{"dataset": "photos of plants and fungi (iNaturalist)", "color_jitter": 0.1, "encoder_norm": "layernorm", "encoder_activation": "gelu", "encoder_inner_norm": false, "encoder_conv_stem": false, "encoder_layers": 6, "decoder_widths": [64, 64, 128, 256], "decoder_attention": false, "decoder_upsampling": "pixel_shuffle", "optimizer": "muon", "momentum": 0.95, "orthogonalizer": "newton_schulz_5", "adamw_lr_other_params": 0.00092, "warmup_steps": 1940}
Rows from block 4 of the encoder, named by matrix and row number. Rows with one number belong to one neuron. Each number is 500 + 50 x the weight over its row's rms, rounded and kept within 0 to 999. All counts start at 0. Numbers have three digits each. After the name is the row's rms in percent of the matrix's.
# fc1: MLP up (encoder.blocks.4.mlp.fc1.weight, 640x320), inputs 138-183
# fc2: MLP down (encoder.blocks.4.mlp.fc2.weight, 320x640, transposed), outputs 138-183
fc1.137 082:408506593537480509545376408527532528494476380449504515591474521467504535489543415445455515427498585478487506491448514491572530486466517501
fc1.138 093:534399566568569399456554490590561542468487502526502500509428486428547434491406526596498519552510525448485499475435540609460438568586425547
fc1.139 106:422432434574530470585503502545515563439505521521433468447406457513494538499578512530543499504500512523543458493516499632568584451464452402
fc1.140 103:479453559549405546559601423556455565509462563473450517528522530625494534518528452469534557483481482450489450492633465396507462547513422588
fc1.141 091:414520530499491556516479526547449461479432472481578555497619451590499482479551537493551550514474523433425541496403509491491495569549464587
fc1.142 089:548509528457497559559547444522543558472526597539514465491464604472552529494548500493550537543533551512474504440506549553486497463441447557
fc1.143 096:532459399554549427530442525459460529456521525443530553489526459450356505469507582477551519511532465518541440452526528561484563461571414459
fc1.144 087:482473444562546527500573545496514509565439558443560502531455461501515554522530418529456397492501595588521489512476516481611420549440476521
fc1.145 090:545512472437482518509526479498551564488481552589497566506503476445496499551478567459446392528511525486482561472410525538550523548517482425
fc1.146 092:498450479484571513557562663478490465474534553620525576559410500444482559610500535516469482481490449457418468522431461541490612561436538541
fc1.147 086:456630381542471459467505500429462573491486586578409567598509430538466485445503533572553518579500459498482472527524488500422427580503431481
fc1.148 099:487451513428549516493503507486504537496456610521586493480508461545520495537562545535467507541532564434432594508574582505471499456417479462
fc1.149 072:519496500593593487493481567557549453494525477532521361456573439443475494475448490520520488467467480567548500522498432503383499523448476387
fc1.150 114:541554567542441547473434422551533571461519480514518579475607540592493437501545503486457457488497455486573554471513507560416517520492465513
fc1.151 088:527462725463457566525507570451431563510451458506576438522532427560489427510408525466493461493496494523496600475539462500528533553501521497
fc1.152 099:484432466501559508548638486402532496497482472474517502491492492549520566546568484511522456495456587525411439465486482502523570489505512512
fc1.153 099:454504535483537506566524493530515527504467436466529502522492472480480524522427555463507450590493574529397518436480459501501513525395500506
fc1.154 092:435490545512482544517441465465503478449525406488630458503420483491571522449591514552520424564479418467426617500423470594542466498448525502
fc1.155 088:560527537462495547493602505554549500600435498502477475435491528434408529479439479486586549434422506558464518513519540512473531457407521425
fc1.156 088:561512541578516493493501531481527586516579441451476492468514508515469552502475587498558457501540491586407598586489487553404474513387470534
fc1.157 097:451492527519484510513513437474523495567500401487528467480544414467466417452483528535450522505508479529567517531596473565469487594505528522
fc1.158 116:536476522503497512428416446441432499442479483498535560592492513534525569551460432535616442535500510446610455725468426527510544583462506525
fc1.159 095:513550490496497548475529489421456448457493460438471490545520529594502584568475457454441545448446536422486537518453503404521501434537568474
fc1.160 074:526476598502497491546471431493491628492410411520451493502541436511475427566484490448572508503504475484462529439387478539543566426461492525
fc1.161 092:341567616444395535560501512513500450477510574537504501415528464537548543494530496535528605523482512472483537452420584523555529438545508536
fc1.162 076:488531625506482505532450474514505413455399507548544482573566475536563468471499474490485456468469477484427480431545565431436483596484496459
fc1.163 086:453479477460451459559530482580668551475489466457504502417437413470523500488430458476492505516548576545510515519563482546412459592456533495
fc1.164 125:525548596537478504555462503537403475497520486516415482566459473496471441504506503581521420543491455467597449455514490545490609455606580491
fc1.165 112:390518514490546491456543522493423442558486425544455491510534522413483551443499564512439492514437581525529424528391492449485509535573494568
fc1.166 084:533477518448500693526472529496537418529454507452538544505468420508464577531489496508559448483555534480505385525436447551561466477452551389
fc1.167 118:482497536512503459504483438469472408502416541509434500549429564547461469488492449537507475490503475480481515479511532391371538474452541442
fc1.168 100:482574511458448523459387614508507498482559596476560476519517509439563475540500570527535476517514643457566527398501509469421477526398443517
fc1.169 074:494529446437492534458563375522591570475467550514413642469442497435489609511475520552435510426603484466554509477392543511490460514549497492
fc1.170 044:454491498409465461602410454509512421587534373457597483617508509501421470468547481535458478506489463478352417542530571446534534548527621539
fc1.171 101:602496524578530481527420519587489437498557475511497521449340444375475620548594467465521516423515393475445501543456510542472453466502527459
fc1.172 080:528564445484539553449483490498437555495547498411473474453531576462661462528559526470562473505515475426500469434478410450500467482478500470
fc1.173 113:480580460465485477523514422420478462512455525512591572490531453583564473449522479543519427483481498465529465495375542430512567518462397455
fc1.174 068:537460544546547416543512486532371529506517563412633443601502524516563487466573498508522528512516426455526524488438498510431506462461487501
fc1.175 112:469441594503536498545542534510589481536493591401511546509429487539547487540542489486485569474425448509465495523515548451490458494524549573
fc1.176 100:492495556452511559516510464462456425445551478478482548500458494499527498424589565484469530620540601487451440559471527604479468556479589538
fc1.177 078:522461485540479593505487454559509544513457492537581484442553524446527532552496513588513481524458406441427508546479474571490593586478511550
fc1.178 096:565423559440453587560518473520501611502481488471483457509516502464474611428511530507453430389484638559381478431502549538468580529439484508
fc1.179 112:416484458464554630548423461472474481552512478555514460528514440546480460526558473578445475522569525543476384513463528426503426577495502523
fc1.180 097:475567437433536500476441506521607500490527389538464491449405473453549584512518503510460495476582506546431466494492505529465554497473616604
fc1.181 089:530452531463508562469548515499513576483533449493403512498576515478515479511426564424536501561492536499506553574509436437525553538500585585
fc1.182 102:525478546519542501522546553548469536481469462590556485438494475474427576587565509508506570505527448504492445510462502591476512593458356591
fc1.183 131:511424541546489510522525471587524416450567408431514535450475523578517573561461457517545507523504409576559442482462538528467490549462461562
fc1.184 091:468557476484521581520531499441532581533442495521542510519569512510520545511582538512482470435485532449438460507475554466489462530479544494
fc1.185 113:489470399523509563507548479432515555521521593479429487468463535579488462485458460417470556496541479464528445531450512567511465559471546424
fc1.186 085:467571451494479557599457497534566505484540424465551487466407486408522485469463499489378554520466576528493429503381520475589553533509503565
fc1.187 105:408561406568457580504514426545513437491425482503550507449530541435564469542519543542535495419458371435463610516566488526450572469565589574
fc1.188 124:483572480513425528567491488504502418525563512434486516465488443501458509497380470394468501459487539549546510525421457523526529509528546499
fc1.189 085:506447447509526592516518488547497498479433453644456463475413449519478510547523512488541445551479404493447465521510553467536537567576530546
fc1.190 119:387527429485583486578446466526482499478573445470448570472563487541533457445590511530489479475433447490464513497536518515598502496432443547
fc1.191 111:519581525379531429536564561576466553542504466528582549462535518517491488485427499626423483494470509475560445474513552465476330551524507501
fc1.192 116:501529553499521446539452491456472490480456488471498464432542523579437506507568539549443557418514487478543416476518438579461335489463581484
fc1.193 105:524461495443481514427541352511508599487491550590601541564584503569421545564515532487492410500561415505492560444543547533466413453449523469
fc1.194 117:409484444587596576534572517423482446509459535513484528484506491603569424386514501428516503570482495464550531511444485525536504455489514575
fc1.195 118:529427504524525512463479521459475561502462590411495505450524498440484568481521424482508631504487556453464584582455520586523521484519458496
fc1.196 071:440442494494517564465622486512509603488505544540523517450567503582507520559442463518531535519479499461442496455564428421510522466571551548
fc1.197 098:456531469526535598421425479464440548468521522571472461421488513484478529505482544410456439454487480399567486530488474440500522497650488500
fc1.198 109:520562524539503568397486471505461549540520525481451505496415470512456594477542555531528532526478539477565399468535503503432473492493487495
fc1.199 117:490472451532479482408578511531498604538460486503481455505590479516431467498360569565577494480468592504491548453436580390482404463506525407
fc1.200 085:558579554504447555487527512471388519554525550408504487465576499483483484532501439358451525469560463551547446545479509516554476488569518430
fc1.201 095:538484429457495531530458496516509572498487535533430427531496503501490529499399505501472447451547513558541423499428538503533429521554646552
fc1.202 105:489461381505494443487497441448526480488533475484503548581499551466500519475540471545490480518517451452497595485432492491516528514432435407
fc1.203 118:514491460549501515438551483468492584470468435463525435535495482552549500461422527453391520466404443663487507572520569518459525466485468417
fc1.204 122:490434474472506627536481550542506553507561528512536496519614447479522520662482541546559526496488422407394511485465520561496494560491483526
fc1.205 069:489484532452472516490412492499484503532448442452518540534518477508542559574571489528574511501506537541483622528544402454491429459554572472
fc1.206 118:487470535429532521498460517527499540507440464436540534499471510552570465506555428459531523502528492386478470473468456452525496449499540536
fc1.207 106:480488492535533541526607503551459607501516468527393488494529529449509492519444536594543482500453521504558473500490501487472442484502535514
fc1.208 072:409507506508506484489569452507474493497463551588485470522501564499540433500421432573504490455419567457504494522530521588475569561411473499
fc1.209 105:539525569507519504554545474506494525514394573560460440529505436521506609493561489499522554454532402466494578552528516490419514454489425597
fc1.210 098:529514424429555501466518580512531508476538532454510533507561454465512537465481484460482473404428488473550568560470454636506510497471524489
fc1.211 083:450513340517471479508462484553609581486512550568430441578541468507461437537450515595522423490460415416511566554445503410497568526450571551
fc1.212 103:542451553475576551485477508529457529469551548436479492487530449542472426525543476388488614543473513496540478492488451553522481428419532537
fc1.213 095:573472492452519437524577473459440501490443551458532536459418518521470461536462402443520536508415562487494496463492511525581509573468498464
fc1.214 092:512381505484540433569526505556446560540557394534452484585460523446510454517481460511426454441530468492519601490506536620532570453496453503
fc1.215 071:520576501542502506530561497455532547569535378549530462554438493532487479501518450539482452504529437481493487510428480538453420504409491461
fc1.216 096:599546532469515562588554485428533521488488577518467557553473532496521544493470553466550558513574486475518537438501490485451513508498500554
fc1.217 097:470459435535553480517462538512487427451531448548527510512552553616534597494589530585468523505519488527542425520540462522580452584532547432
fc1.218 090:446469602452482469419550469530565532495461526586484537523509461515534540459522451579459529510469466560459446479535560472581544476547448591
fc1.219 097:447477526454490545551539497522414486460404592458494545555551622430485573556452489617428507543477432464434520469474509571472445532446421488
fc1.220 117:486477499506553389489418553509482456518507515419479531528476463556393438471552521633479473448503472491556517511519489584595543452428471480
fc1.221 078:466510547479434601577490505491500575499474463603438505437554468587531539565516487482534537463520482450577575569400601524488565485527487515
fc1.222 092:521493515470545401538616561520494459482547497498401495466482491468493456554576508533470428586521487411441566493570536543534578550404487509
fc1.223 091:540461496586480551444568541490574467507543505487553538539482549485480573524502527426510470471443475562493543485528467523512510437529467436
fc1.224 099:510439428581475480492493485425477519525586488567505530528558487510576458490423542505536567506436458553590495506493507379497483526535435532
fc1.225 089:544461429523477604437550479469425534477445438494576524524541552506531488466482435520450495590474469510530497496430538580471430454505516475
fc1.226 101:518465587517381524411516530465482463516411500500584581428482492535507560609522457509548522548499562525433551509522424555503475504441450475
fc1.227 078:472479429439522470491477523517424485560545567551464516617423547479535403564438460493432494490501389515476498504529466503459480603560565423
fc1.228 099:519598502484538474527443469419524434536553494460447470573448409456493390485476486527469538431562623383458531544495523519502526485601477541
fc1.229 096:434575495460511523490494465548477493497478466454430600446478527475524489464482511552466505444521425484370576499545457610508567467491400474
fc1.230 108:476511498528484500466467442534496484504433460431481598466536519528489421521543461439434524543506442507536495543509523515500474504454600478
fc1.231 103:529449511502511510533562407513421547440482562545532465462519594458542468539371434475568569540506520443514464484564498580441554458395566467
fc1.232 085:443549461442521592508483482418428598520476464500494435494411558392487504464532506506551464525520458530510537541531559476503506503536464517
fc1.233 120:546445518423493561478570526402515514502426548417541515427564519511562517476413490473466505507389494500550480538419484489508509511445566504
fc1.234 118:497453473503496485476508473525468518516491490504502468457470531499552452550529482501509487501476509496596521494509477519512472494454589579
fc1.235 103:522444522512522565558395539559588458489480524466521534484547481481504392505566492506464580502481426574407468560546474482543477519336525582
fc1.236 105:527542529453518458548466514568473559520428376521475389572519489454451506508449445474472507501434468500532569543537540559503593526486544459
fc1.237 102:498395455478574465584499462471466516538507469566483483457484475522551536520527515481479511479520587590600443441549516552522620507505502574
fc1.238 100:479520558452479502548405452571516455474505482431493494521522444460535524521567510478475465459601506472477557503521581588427459478518509497
fc1.239 105:514467526508480490487519498469535405498552425503508485534378457407464521560445540478470501513539486477416472490507512508491574580515504384
fc1.240 089:502461503453528472601452534498544563545524528562496521528467492452514488448513534437563521518501566542444552460396449583512538533552534542
fc1.241 095:514486505443572395632483512476575459485507567449554453563565509448485534465534517489477545464572404544468432505540525512511592540576467642
fc1.242 086:432503620475487478521479444483415497506478517522524539415406476454498451465528480479510470423577483547502456490504502551465463538494551520
fc1.243 084:482539486549480409397511464476538509485482568514457480577608425460559440545522501438505526467512403441518452454501550418538499525613488525
fc1.244 102:559539357490499582509502477455484645531485532565492478597541547514462452463412524520484550485435530492530517517537528534553499534478498475
fc1.245 068:436529436584470528495531438592507408528447572529503601578554534481497446520494452497504448535412507527488526538541530388466427535438457430
fc1.246 119:512512455498577474575430610521469445522430578509524594584488498513518465493556465479513554441485427578528440511444504523482596474508486498
fc1.247 084:523537551517547494446480451507509433552423492517498492531481403483494479503584555549465480470515501487429515485415404365575468576528546486
fc1.248 141:537473452433436499505525507455529478489501575445517495412510519530548518520428489507462545482462549570494458517431457491536459470478565386
fc1.249 116:445494469481417488497516499543524531542583581499494564426451457501448485427487493418503503479440504477456446554476412579476505551530658445
fc1.250 109:512471543546508454536488407413513561380531440557480484463526514500440552504498509579484548522465533497510491388411512432513592359391489460
fc1.251 083:489558464434541465501537549344470523519459422405510434448494509410479567539474576541516446528426455492552541505437521501482558448644565435
fc1.252 057:475469540522451475494543562478480476611455470558518562494638444546534458469497530518461403591518518574483472531513467412473562526529521498
fc1.253 089:423541519511569505516557490503426426505557481524478579504498558455492588521426553508520515588433435602477490424448451504549525526415498466
fc1.254 096:485476591411358561546526427408484466524469509421449542528560594453457517407483479555534435502529446553481465522498520501539622457498535578
fc1.255 126:571505543536501525496444511505406521534503502513486538459553518587492546535496448508491483633528512485481476529605538451452407439486486525
fc1.256 103:452604501435504520616468440573599545638560409438515505497467515437511499486566421439514484454481470592470470524481400512528526486578504472
fc1.257 145:527433534543478493531447450403471519463488448507501526441533502513394515517482573581560494572470494473563480511399453394483603400389514492
fc1.258 078:464561459476461561417478508434565559574543591508550520526485544440641555548473485412451466462570556399430504477454437479503547478507604470
fc1.259 096:487499545505519596572485486492448465460488446521498461499524409419492477445468436538578470461440395450529444498582488483513504579532443350
fc1.260 133:497502462539573527488499465569513503585520572530568571430437499585497521480571608619568463481465450479536486498481494511461607504547477425
fc1.261 117:416431500495530364503481540607438475449496436412504463558486540567405457527485503503537502519478444558575370508386526494510412516515508520
fc1.262 102:528486523548430518429554511504479421484561502344491468442452494499479462556548517524461537521491456507486569523543483486499457544551517547
fc1.263 109:500542443516448500471463478471470512545561518423582458361449480571473525547404485548510560588488496498522523609488572495407459494517572533
fc2.137 087:488443421544444520480535461427489539520536622554546503454547468519531465494441528512500478413445496424540424497504523496445539431588482452
fc2.138 109:475790516441470519464544488492514486434482432453488548524571511504524427511553531462398513420507491489530503459440467444438409484514447546
fc2.139 132:474508466516532429485463510421558428431507524529496487445582530593556467420479565525543503430488503440550509476516417627582581466495521423
fc2.140 090:530493597496481489516423492555478523448538445527532581547500540560617488473465417564499479581447537419436517462489550461471584561480564487
fc2.141 105:456439504467443491416524480429485441503441468504400505432361480452523504494445516600506558469491511540504480497601457387487515480468483603
fc2.142 085:467611465501481479467444482488516470458490459473500461532631566403489517506495432601447465517425517433430529505564463424493501592533525453
fc2.143 085:470572552453571467492513475476431543492536480447504451498553445468535545470463481534524562498489529522509606453502480529438514535416546482
fc2.144 047:447443450495445508511493513442522442461468459386504550452554471457477490508588520556550475562509497578469554542445487487521406663460515449
fc2.145 077:508528423561611465484447497485542467596572364508512459561490432439446532479588501548478542468509511491514417454567406436557407543562529437
fc2.146 085:570519579555472515566567525601539502552525498442501597563548495575493544466542527528374552543496475435593543463552439613527470423490561525
fc2.147 083:414517512458503449506466517613487525523465506465510477579495461408459402573445409592510569509441503509552559529509511455422537536453487489
fc2.148 089:473670503467495384514478458452529464560486393503458461481486534457526551511569617478475553545500523475532470501484397508454553429487465435
fc2.149 091:500639460473492513555452523512556502500530548521390437490472454526515571505510482469501509496502488463488511467438430569568439497474570430
fc2.150 104:413536574533548473482419542541514504478490545455590515405450551547603525500410530543531509549471463512447414555462448463467527450496459472
fc2.151 101:542415398415519488557479478468492488502486489452507458506544445442441523549620462494574550507461496454448462513466456448569530377477608492
fc2.152 114:543488477488510439520564463437457538510487462564503518555586453505508493520488514524326576572460476538471567462584436581438463522515498532
fc2.153 080:524529577520444500458445619446517536527447498563494485468537528419542470470503477430472474531562535484502446434569513399509499431653559572
fc2.154 115:554448566483426410534552528540473442423530572512539432473519363533581557552365557603469401523532477554554494487594469619473506422604501501
fc2.155 126:541474421469468455463502486424524458486482493409442479497456522487433541493539570451474557486580515476581449511396449476469459562562483414
fc2.156 080:413387472550479539481527450586506507525450580458615534464478422514523456508514545537524528517528507517510410538448440486567474528520509546
fc2.157 098:462476498513480456528440562469511530590503606491556480435478426534398429480545447466506553508379447438511441540471534524496624490522460523
fc2.158 114:463424502463574501523428495556569488537518433514495413507504481486486488519553530509530488463470460540544494831505538479442515472522449532
fc2.159 068:592442514515487495418465494488439408500487585482512577499432530485507449571531496550540450523434551512507554611568410505485443469634500510
fc2.160 073:497511396559473484551436526397452492560495588534609587475427481509501470587500497552485465532449481456496427454470476296476361454557488525
fc2.161 086:493449545384554545499476495503493497452497475470513504527549490499485449479518506505486493492494480482494408526513566524449451556438463475
fc2.162 092:529615433497516457577511493500501570488509519509438497552480564498409452527498491553461479432482505523522453433433455436593561518518515496
fc2.163 067:460459558559499437507455524568523510466456464556514477523541441559490479442501579457472439466437566460546486460445524525543510475582469466
fc2.164 073:447492518425569405535497531448534491484454458523555557437502493482527468503559500530563420484494459478479441605483477479471466443449532475
fc2.165 114:497574487490580527527530560523497492580483637542509395445528530518547549504449459463426489458521531546434508498548602498491632478452534542
fc2.166 091:456483462513510395451411495456472493454471484538619489531555484518501538455486506549387463429536504536508503514547489493511577551557627495
fc2.167 107:548455469484638551484477419495510473633479539528522501427527540438497434450459521548586470508492595468579513511426473431580568463507412454
fc2.168 071:498438484578504496528569535411568540513510500438494531439507484519465417470493454502551357513496472505415501363478482425474543417555467632
fc2.169 076:531536420464500602482402392574508478443465417453469603489482518537499473379459577508433509401482490447459485457518429552510488495499461529
fc2.170 043:458542491514543533498539492505548501492509559611475528508546482508471491512527516474509481512476465520580459549411478457605520502501482505
fc2.171 092:531474534484414471559516552522492444509492530507531504433525549577581453485472484537471455506554486450434433571477478459512487414482496475
fc2.172 075:486437533524549424493492506518545492515408482516523535487518584584485516569528415447546528546520457501489512437412516445489513577641500543
fc2.173 092:443627470468485525493477466527463478493476490491471533537523540570460473476461424482625496475540450487347451499481573549552548537524479501
fc2.174 073:454489447501496504479522482406612494501429390542566528521522457471461523453458449535450534501502452473475555494544513509595491440531428525
fc2.175 104:527524627467534524498492460505551513544526487537485514523478619521508424515499427495478468483567527533474538517526527514481516465512508506
fc2.176 082:463529505551558514518440561552510471395589510550521488516464606455505438473502449454624504453470477465444557455523558562437496511481493578
fc2.177 096:484513596535536464558526470486518504501501537499493523466531570556505542449508534452518511542481545509415474508533525456550443561469569465
fc2.178 100:520469505558447539453483483425548476530554547491551470458487513536491464471460500478561508386499519518512544462533409590474460401543493515
fc2.179 088:438524498489501471519437540488513520478530582558559429547531502534443491463447521454439549434473501522479495469558492509502545498449499580
fc2.180 099:473547543576466492478524529504436484435481572533520487565556431508496519518520433498527490492390507566544400540529420472529449570592470595
fc2.181 092:533477489533550521473391524497521489520516473528443580490440541495500536580484412561593531583588546517509391549435559422550467538521471539
fc2.182 096:379453461517532605475421556438513441530461493502501583493447452538433448473451414437513515471366517487450467491386406543485602533499501524
fc2.183 127:443541536480495535524471518546459561586521558515592513474521464523550449470482434498524584486473468576447486492417493477475593567508547535
fc2.184 102:485509490462546553505562560571489431549471503553484496446412476428543472452485479507392479472570496499514465528466479429492635461488531473
fc2.185 066:457648491444491587429567462574545469460622508489508423440477544536542512469516587546501481537471502468511541423529489441516547476497490466
fc2.186 080:564551613591515519537399514510463545553565484525461451448571450491573487555526519547405486524476519513480441479559530473459509388534420529
fc2.187 100:475508602429478514468542519545496459574507554503446525528520521481535525522455513485464513563530491415497618538490601461442540585498425430
fc2.188 114:514438515464479546501545499558458460534477570498492462502480544434456487459478480437481512446437559496461470515509489419460464567550451448
fc2.189 089:489520486494455536449571538431472471468547483446525456555601419517514508491432498565548490494524422590437490489526433403562564469459462449
fc2.190 122:548454572455506469430480468441574498530533533416592434466491486515486445489478489487499445561476449495552532514544555435619510474548447513
fc2.191 086:557490537484403493481381518467534463523512477438519503504512530471570402463524543485504544508498465475541482456446554485499571442512512447
fc2.192 114:505506519490551462517459519494429502378532476411498524459491509417582486493445551544540533574453455486490470545468460453442438501490498461
fc2.193 082:522511432527612533423460508501484512474445547562476463469418549536449503465537471351457472417506456462523463443527565466607433553461466476
fc2.194 107:330521467426588475507524491547399568553460494545450552471518540579414445481422495544439572480480499458337531541539469558556595639575507494
fc2.195 066:515620444548480488441445505562509538558509550517462499486495464489526528482525518508438513494517536535521613357445428516586520607495483475
fc2.196 060:519540551467543493510335486485463534408497493465495613517508523408471484482555454534525481482472529452599438446465483461518406547422515485
fc2.197 054:497344493449413455456637481524525436441508519543538481484428499518467392465497549430477509473440508524539514369549435431512510560443484519
fc2.198 092:579508597559490421519581507526527483512532548522568479476427494491511431487443515513445381534448525479471516443502404381500491445432465554
fc2.199 122:504509620544528475479533513535552528468496550567532529502492457562549486495468449503578329497478501471373549394496549527454499467508476635
fc2.200 079:555347491501505482519555519512499436594558500522475487473503506483519520511519487480494455481505495497480552514432485411430508519443474412
fc2.201 080:458542470538494466511444526552457551446461397521498535532419535451510526584534487524454473411501476447407439511572360502492519554466568595
fc2.202 112:497532391509514479541623495529583511544538521525516412501511519449415460537488508516456547449470445462579580530518517586516468499576469443
fc2.203 120:544433515543580479463471500507520545493486487454453479416353494554532486482410490494503515498487489535492497531551544559519468482549454513
fc2.204 182:513542470496525589501457508494536460478472612437519545512322508477521485470537433430665470515489493510574471485480591541520547484544502459
fc2.205 069:548640517473561491469540500499553458451513561447503461479413402542469574489424559443558486505534527468522461506380527520564394559535499431
fc2.206 112:481305489556478483546538486505510469533514514535461472467501568530434488482529460468538515477471528610503505568424519403520442567462492516
fc2.207 092:501534544485542453481497497472417576482504486496671576502495444539497476502547500430547497623523485471480485521545452445435504575568459502
fc2.208 082:447417517502530550480480469517481587540495534455516523481511480550398530442533452511540454508459497448464533504551451549483486436566507467
fc2.209 094:558465532444498578532614468521470508535537455426554568508544405478454448546523418577520513478408492504517514517487404524525420493530530419
fc2.210 124:545529561482424486545527486573436578490558518513564492508484598600553474595543403510401474500520487541391403504471484523653445539576493543
fc2.211 084:441532587506451547536504486478494485449505490442459513555465482591470557521521544564510438545513542507485466515474504467474487504592437487
fc2.212 180:476530511779520449551399493378473531467492251530559520522492507494626478564557506501516421573481523545484440469490436515477469432492617305
fc2.213 068:478537519527503643428443499453560511559486559488499440441545521480490470447469505467559518459371492544519613452482530519500503475573537508
fc2.214 087:573495476455414500528539517465431495448495484540452479570554550481513515559551534608476543381519448499531472424511536477459403474411506508
fc2.215 070:528427484413509546455471482535437571420556544553439476557456510433458497545474538525456474456622456499490513498514495474581497472522511530
fc2.216 081:516453555603466509513482469462543478448550424490553591559567426458546536534548474556419558671444549496570382529548584542569495541527461542
fc2.217 105:585524592565427474414595477555520500504578529474521467528475474489534575477531501489534426505443498587519492520492435424578394482502531477
fc2.218 081:453497458559523541513495598479533381494455518447528466524573532443451428557511377488548433456526495467477501477462494538489483466506504538
fc2.219 113:520444535490403524509380491413390491477516366496537550458508584495532507455492486460463544511512464477578504503537525585516499486487508502
fc2.220 116:532561549474426549459485489456508553348528446498415419479511503430564548612494529521406498470560591561453472509608496454402469482427492501
fc2.221 085:460489411444474455461585531509438434486442473439511467405442536412396571456559569458450479509518433474538499533510441429429395545493535418
fc2.222 071:460473520611445500538445510442525507547554459499432543518540514550429539501421582546518499492508492487434504404415490541388489557508413490
fc2.223 085:469438597589466567446567522576501467467528449542551463559502445450504465461490452451563521512510468592595450424508547508523470432479466452
fc2.224 084:527471461615438509457481511481489482394486499507527448486500541472566528535489583435430462528521444532562536445491512466366502489470498565
fc2.225 086:499508433541475467461406560443439505513514528477529468475450551457507479447450666620534483545529498459495518552505488560508584540456481487
fc2.226 093:453449385519503472456374490511447513408519499606527547450547521532476537486519490554446415497542523592538334485474494448504505478459578517
fc2.227 083:461397463567540482464537449514464563656477536595530496596499488487430433504512442472445461567575490498561561478466494532526585411504497533
fc2.228 105:591434454410455472506493566461588537527576484637523429577512451572406519512519388566485559449404487533558563512501542522486546411403548521
fc2.229 091:593518554518581450534432453570546556438522525483449507535581503532533412545491477576565475523532513493590454510488476441508366521484501470
fc2.230 101:523459499577490572440505448466532527522505620506502555501491448466497528508413444518442480510455481542505585515448502493459544500531530562
fc2.231 086:528496474492573512458495484418504518434497556529449532501519575415458513478510551482564467488503474473501539449530505575615464467482516491
fc2.232 087:533464512506418527504584562535506497457595579546429525489518499583489517519464430575493570537582521445539523511505526474409469479446502562
fc2.233 156:486473396627517467406437499553534465555499497570503415454509502519454487438504516515525537500472536503549543567565480630503508503567554466
fc2.234 065:539634429411431537561456418470545519494500551460455530502523501439457525450423631554453569431581506544454494639540533520489454525471426405
fc2.235 070:554510573363442439442511495607530390561507569534609572543370436542439460448450457454501533495566511555489515492573616474507438490564461650
fc2.236 115:439503574539523551466590572491468538486493593554500541450545454546421521468432536484463558468545482448482428526490529569482521517607415480
fc2.237 073:469535495441526579478588528523553551596479575536539457530555427494431498495439477529408615486484510511477574501494475533493533534520460619
fc2.238 085:534438530540478449483476504392514500451585424476558466503445585453585570503455478560532476588510571488509433464518596483530480415446566511
fc2.239 109:525448475487486446496439550480499468473548492528499521428531462532471523458462449537521531580521527495504444561510517486488464436520461435
fc2.240 109:544783480496509463453469467491541480433503487430385521550524476465565523501505530512505427473551525460558537503494532496532398456542503546
fc2.241 084:609477401509540580521518491519440543478505446450503489522470478494439508523515505561460422476548534548605427489475540460595453483485461562
fc2.242 086:471442505430486530455485532481523495446491489483498511476527497450541440545475515545583494499447480552494530486495460492519528461485545523
fc2.243 090:483522404550435486570465466446504510469437413553528505592417491510521477507591542518564438538497438506502431493538532456614511457468530462
fc2.244 102:494437483539490563521482482487491558522501406488488510583467438542474444489508523489455492494498485488500484505459498426479499506463590543
fc2.245 072:471513511431535612516513494448489453526493439521409575529501582544396542556524573509506465515440515508464514508456548423579579564443520528
fc2.246 107:521608501443515514512479500456468500488472488448492468585585426515560468432482563546489570476497494463523388451490514480507444440529566512
fc2.247 077:510467411501541517492489482477515421589539568455507478546541485461494450450401511466574481487469519576576530484453563458564551467433516501
fc2.248 086:517462514508552510468496507554508497491451366539529483453471517494444538558525507489529471512491513554507509726519544479487464486558517525
fc2.249 075:510424462518488561479498522417498478480548535505576428514522521518515523487452424538437444516501570510501494423528481466497549618479539470
fc2.250 113:510544552460546519521506443441495507461509618450448595446493500536530523485457494492488454551512476491550424335494497336443487569517479501
fc2.251 075:503490375542547446501497486485546578531537492556467490559457494629506496489479496498372628526483523505452544450566509530485467571515458447
fc2.252 070:487593448538568481527505603473507431545555515547533474474397489340430475531490508424464430507442499580499503540456418444532404551571521587
fc2.253 081:503489603627474476438478505458516545441511369539487442514420530492632559561492475479430450560501441531453450486563530550442475556474472434
fc2.254 074:534537483523522511430437491531537492464437488438596570519494544496559489534454497459525434502513454460550486469501437505543477494479526552
fc2.255 115:537501387465556463476499492548471541395624516511485606481462488408517494491520576464513445448428589497541445519595515467506470468478466573
fc2.256 097:516643499549562426508540528450455503438470555559546480548513490492567513507425529525446514512443547542545468548558541449592474534473457532
fc2.257 216:520529533463490527517545511436455502512499501479501535500462524481630550478424468471583375532523485511559433499409500343507495541451522566
fc2.258 069:526584423551665505522537507497513538519546419501551534494620523496549443489489563522503522548491546526480484474476489478575466551521514481
fc2.259 087:487489429537514492475383525436431443553453513542581530588548528560498542437558579456539508478547418474513509462385467502588463426501618332
fc2.260 083:500488491443494478527487486438499544542517347495472503534552456517458533523503634542548561467464456496461484695480566525526442435479517445
fc2.261 120:497490506531505526499502528479452513449470493447662519457506377476514476490518576476456484482465461562537471531482501533499532484599456475
fc2.262 099:507434398517404586520483503469455469578514625571463498521528619473429450452536430462446490417513510489541582490480487439475488388515491524
fc2.263 056:551512500521437494336584458559500415514481523524518477461492525470463596429416556463500389612493555626535512446456430510523532469589462470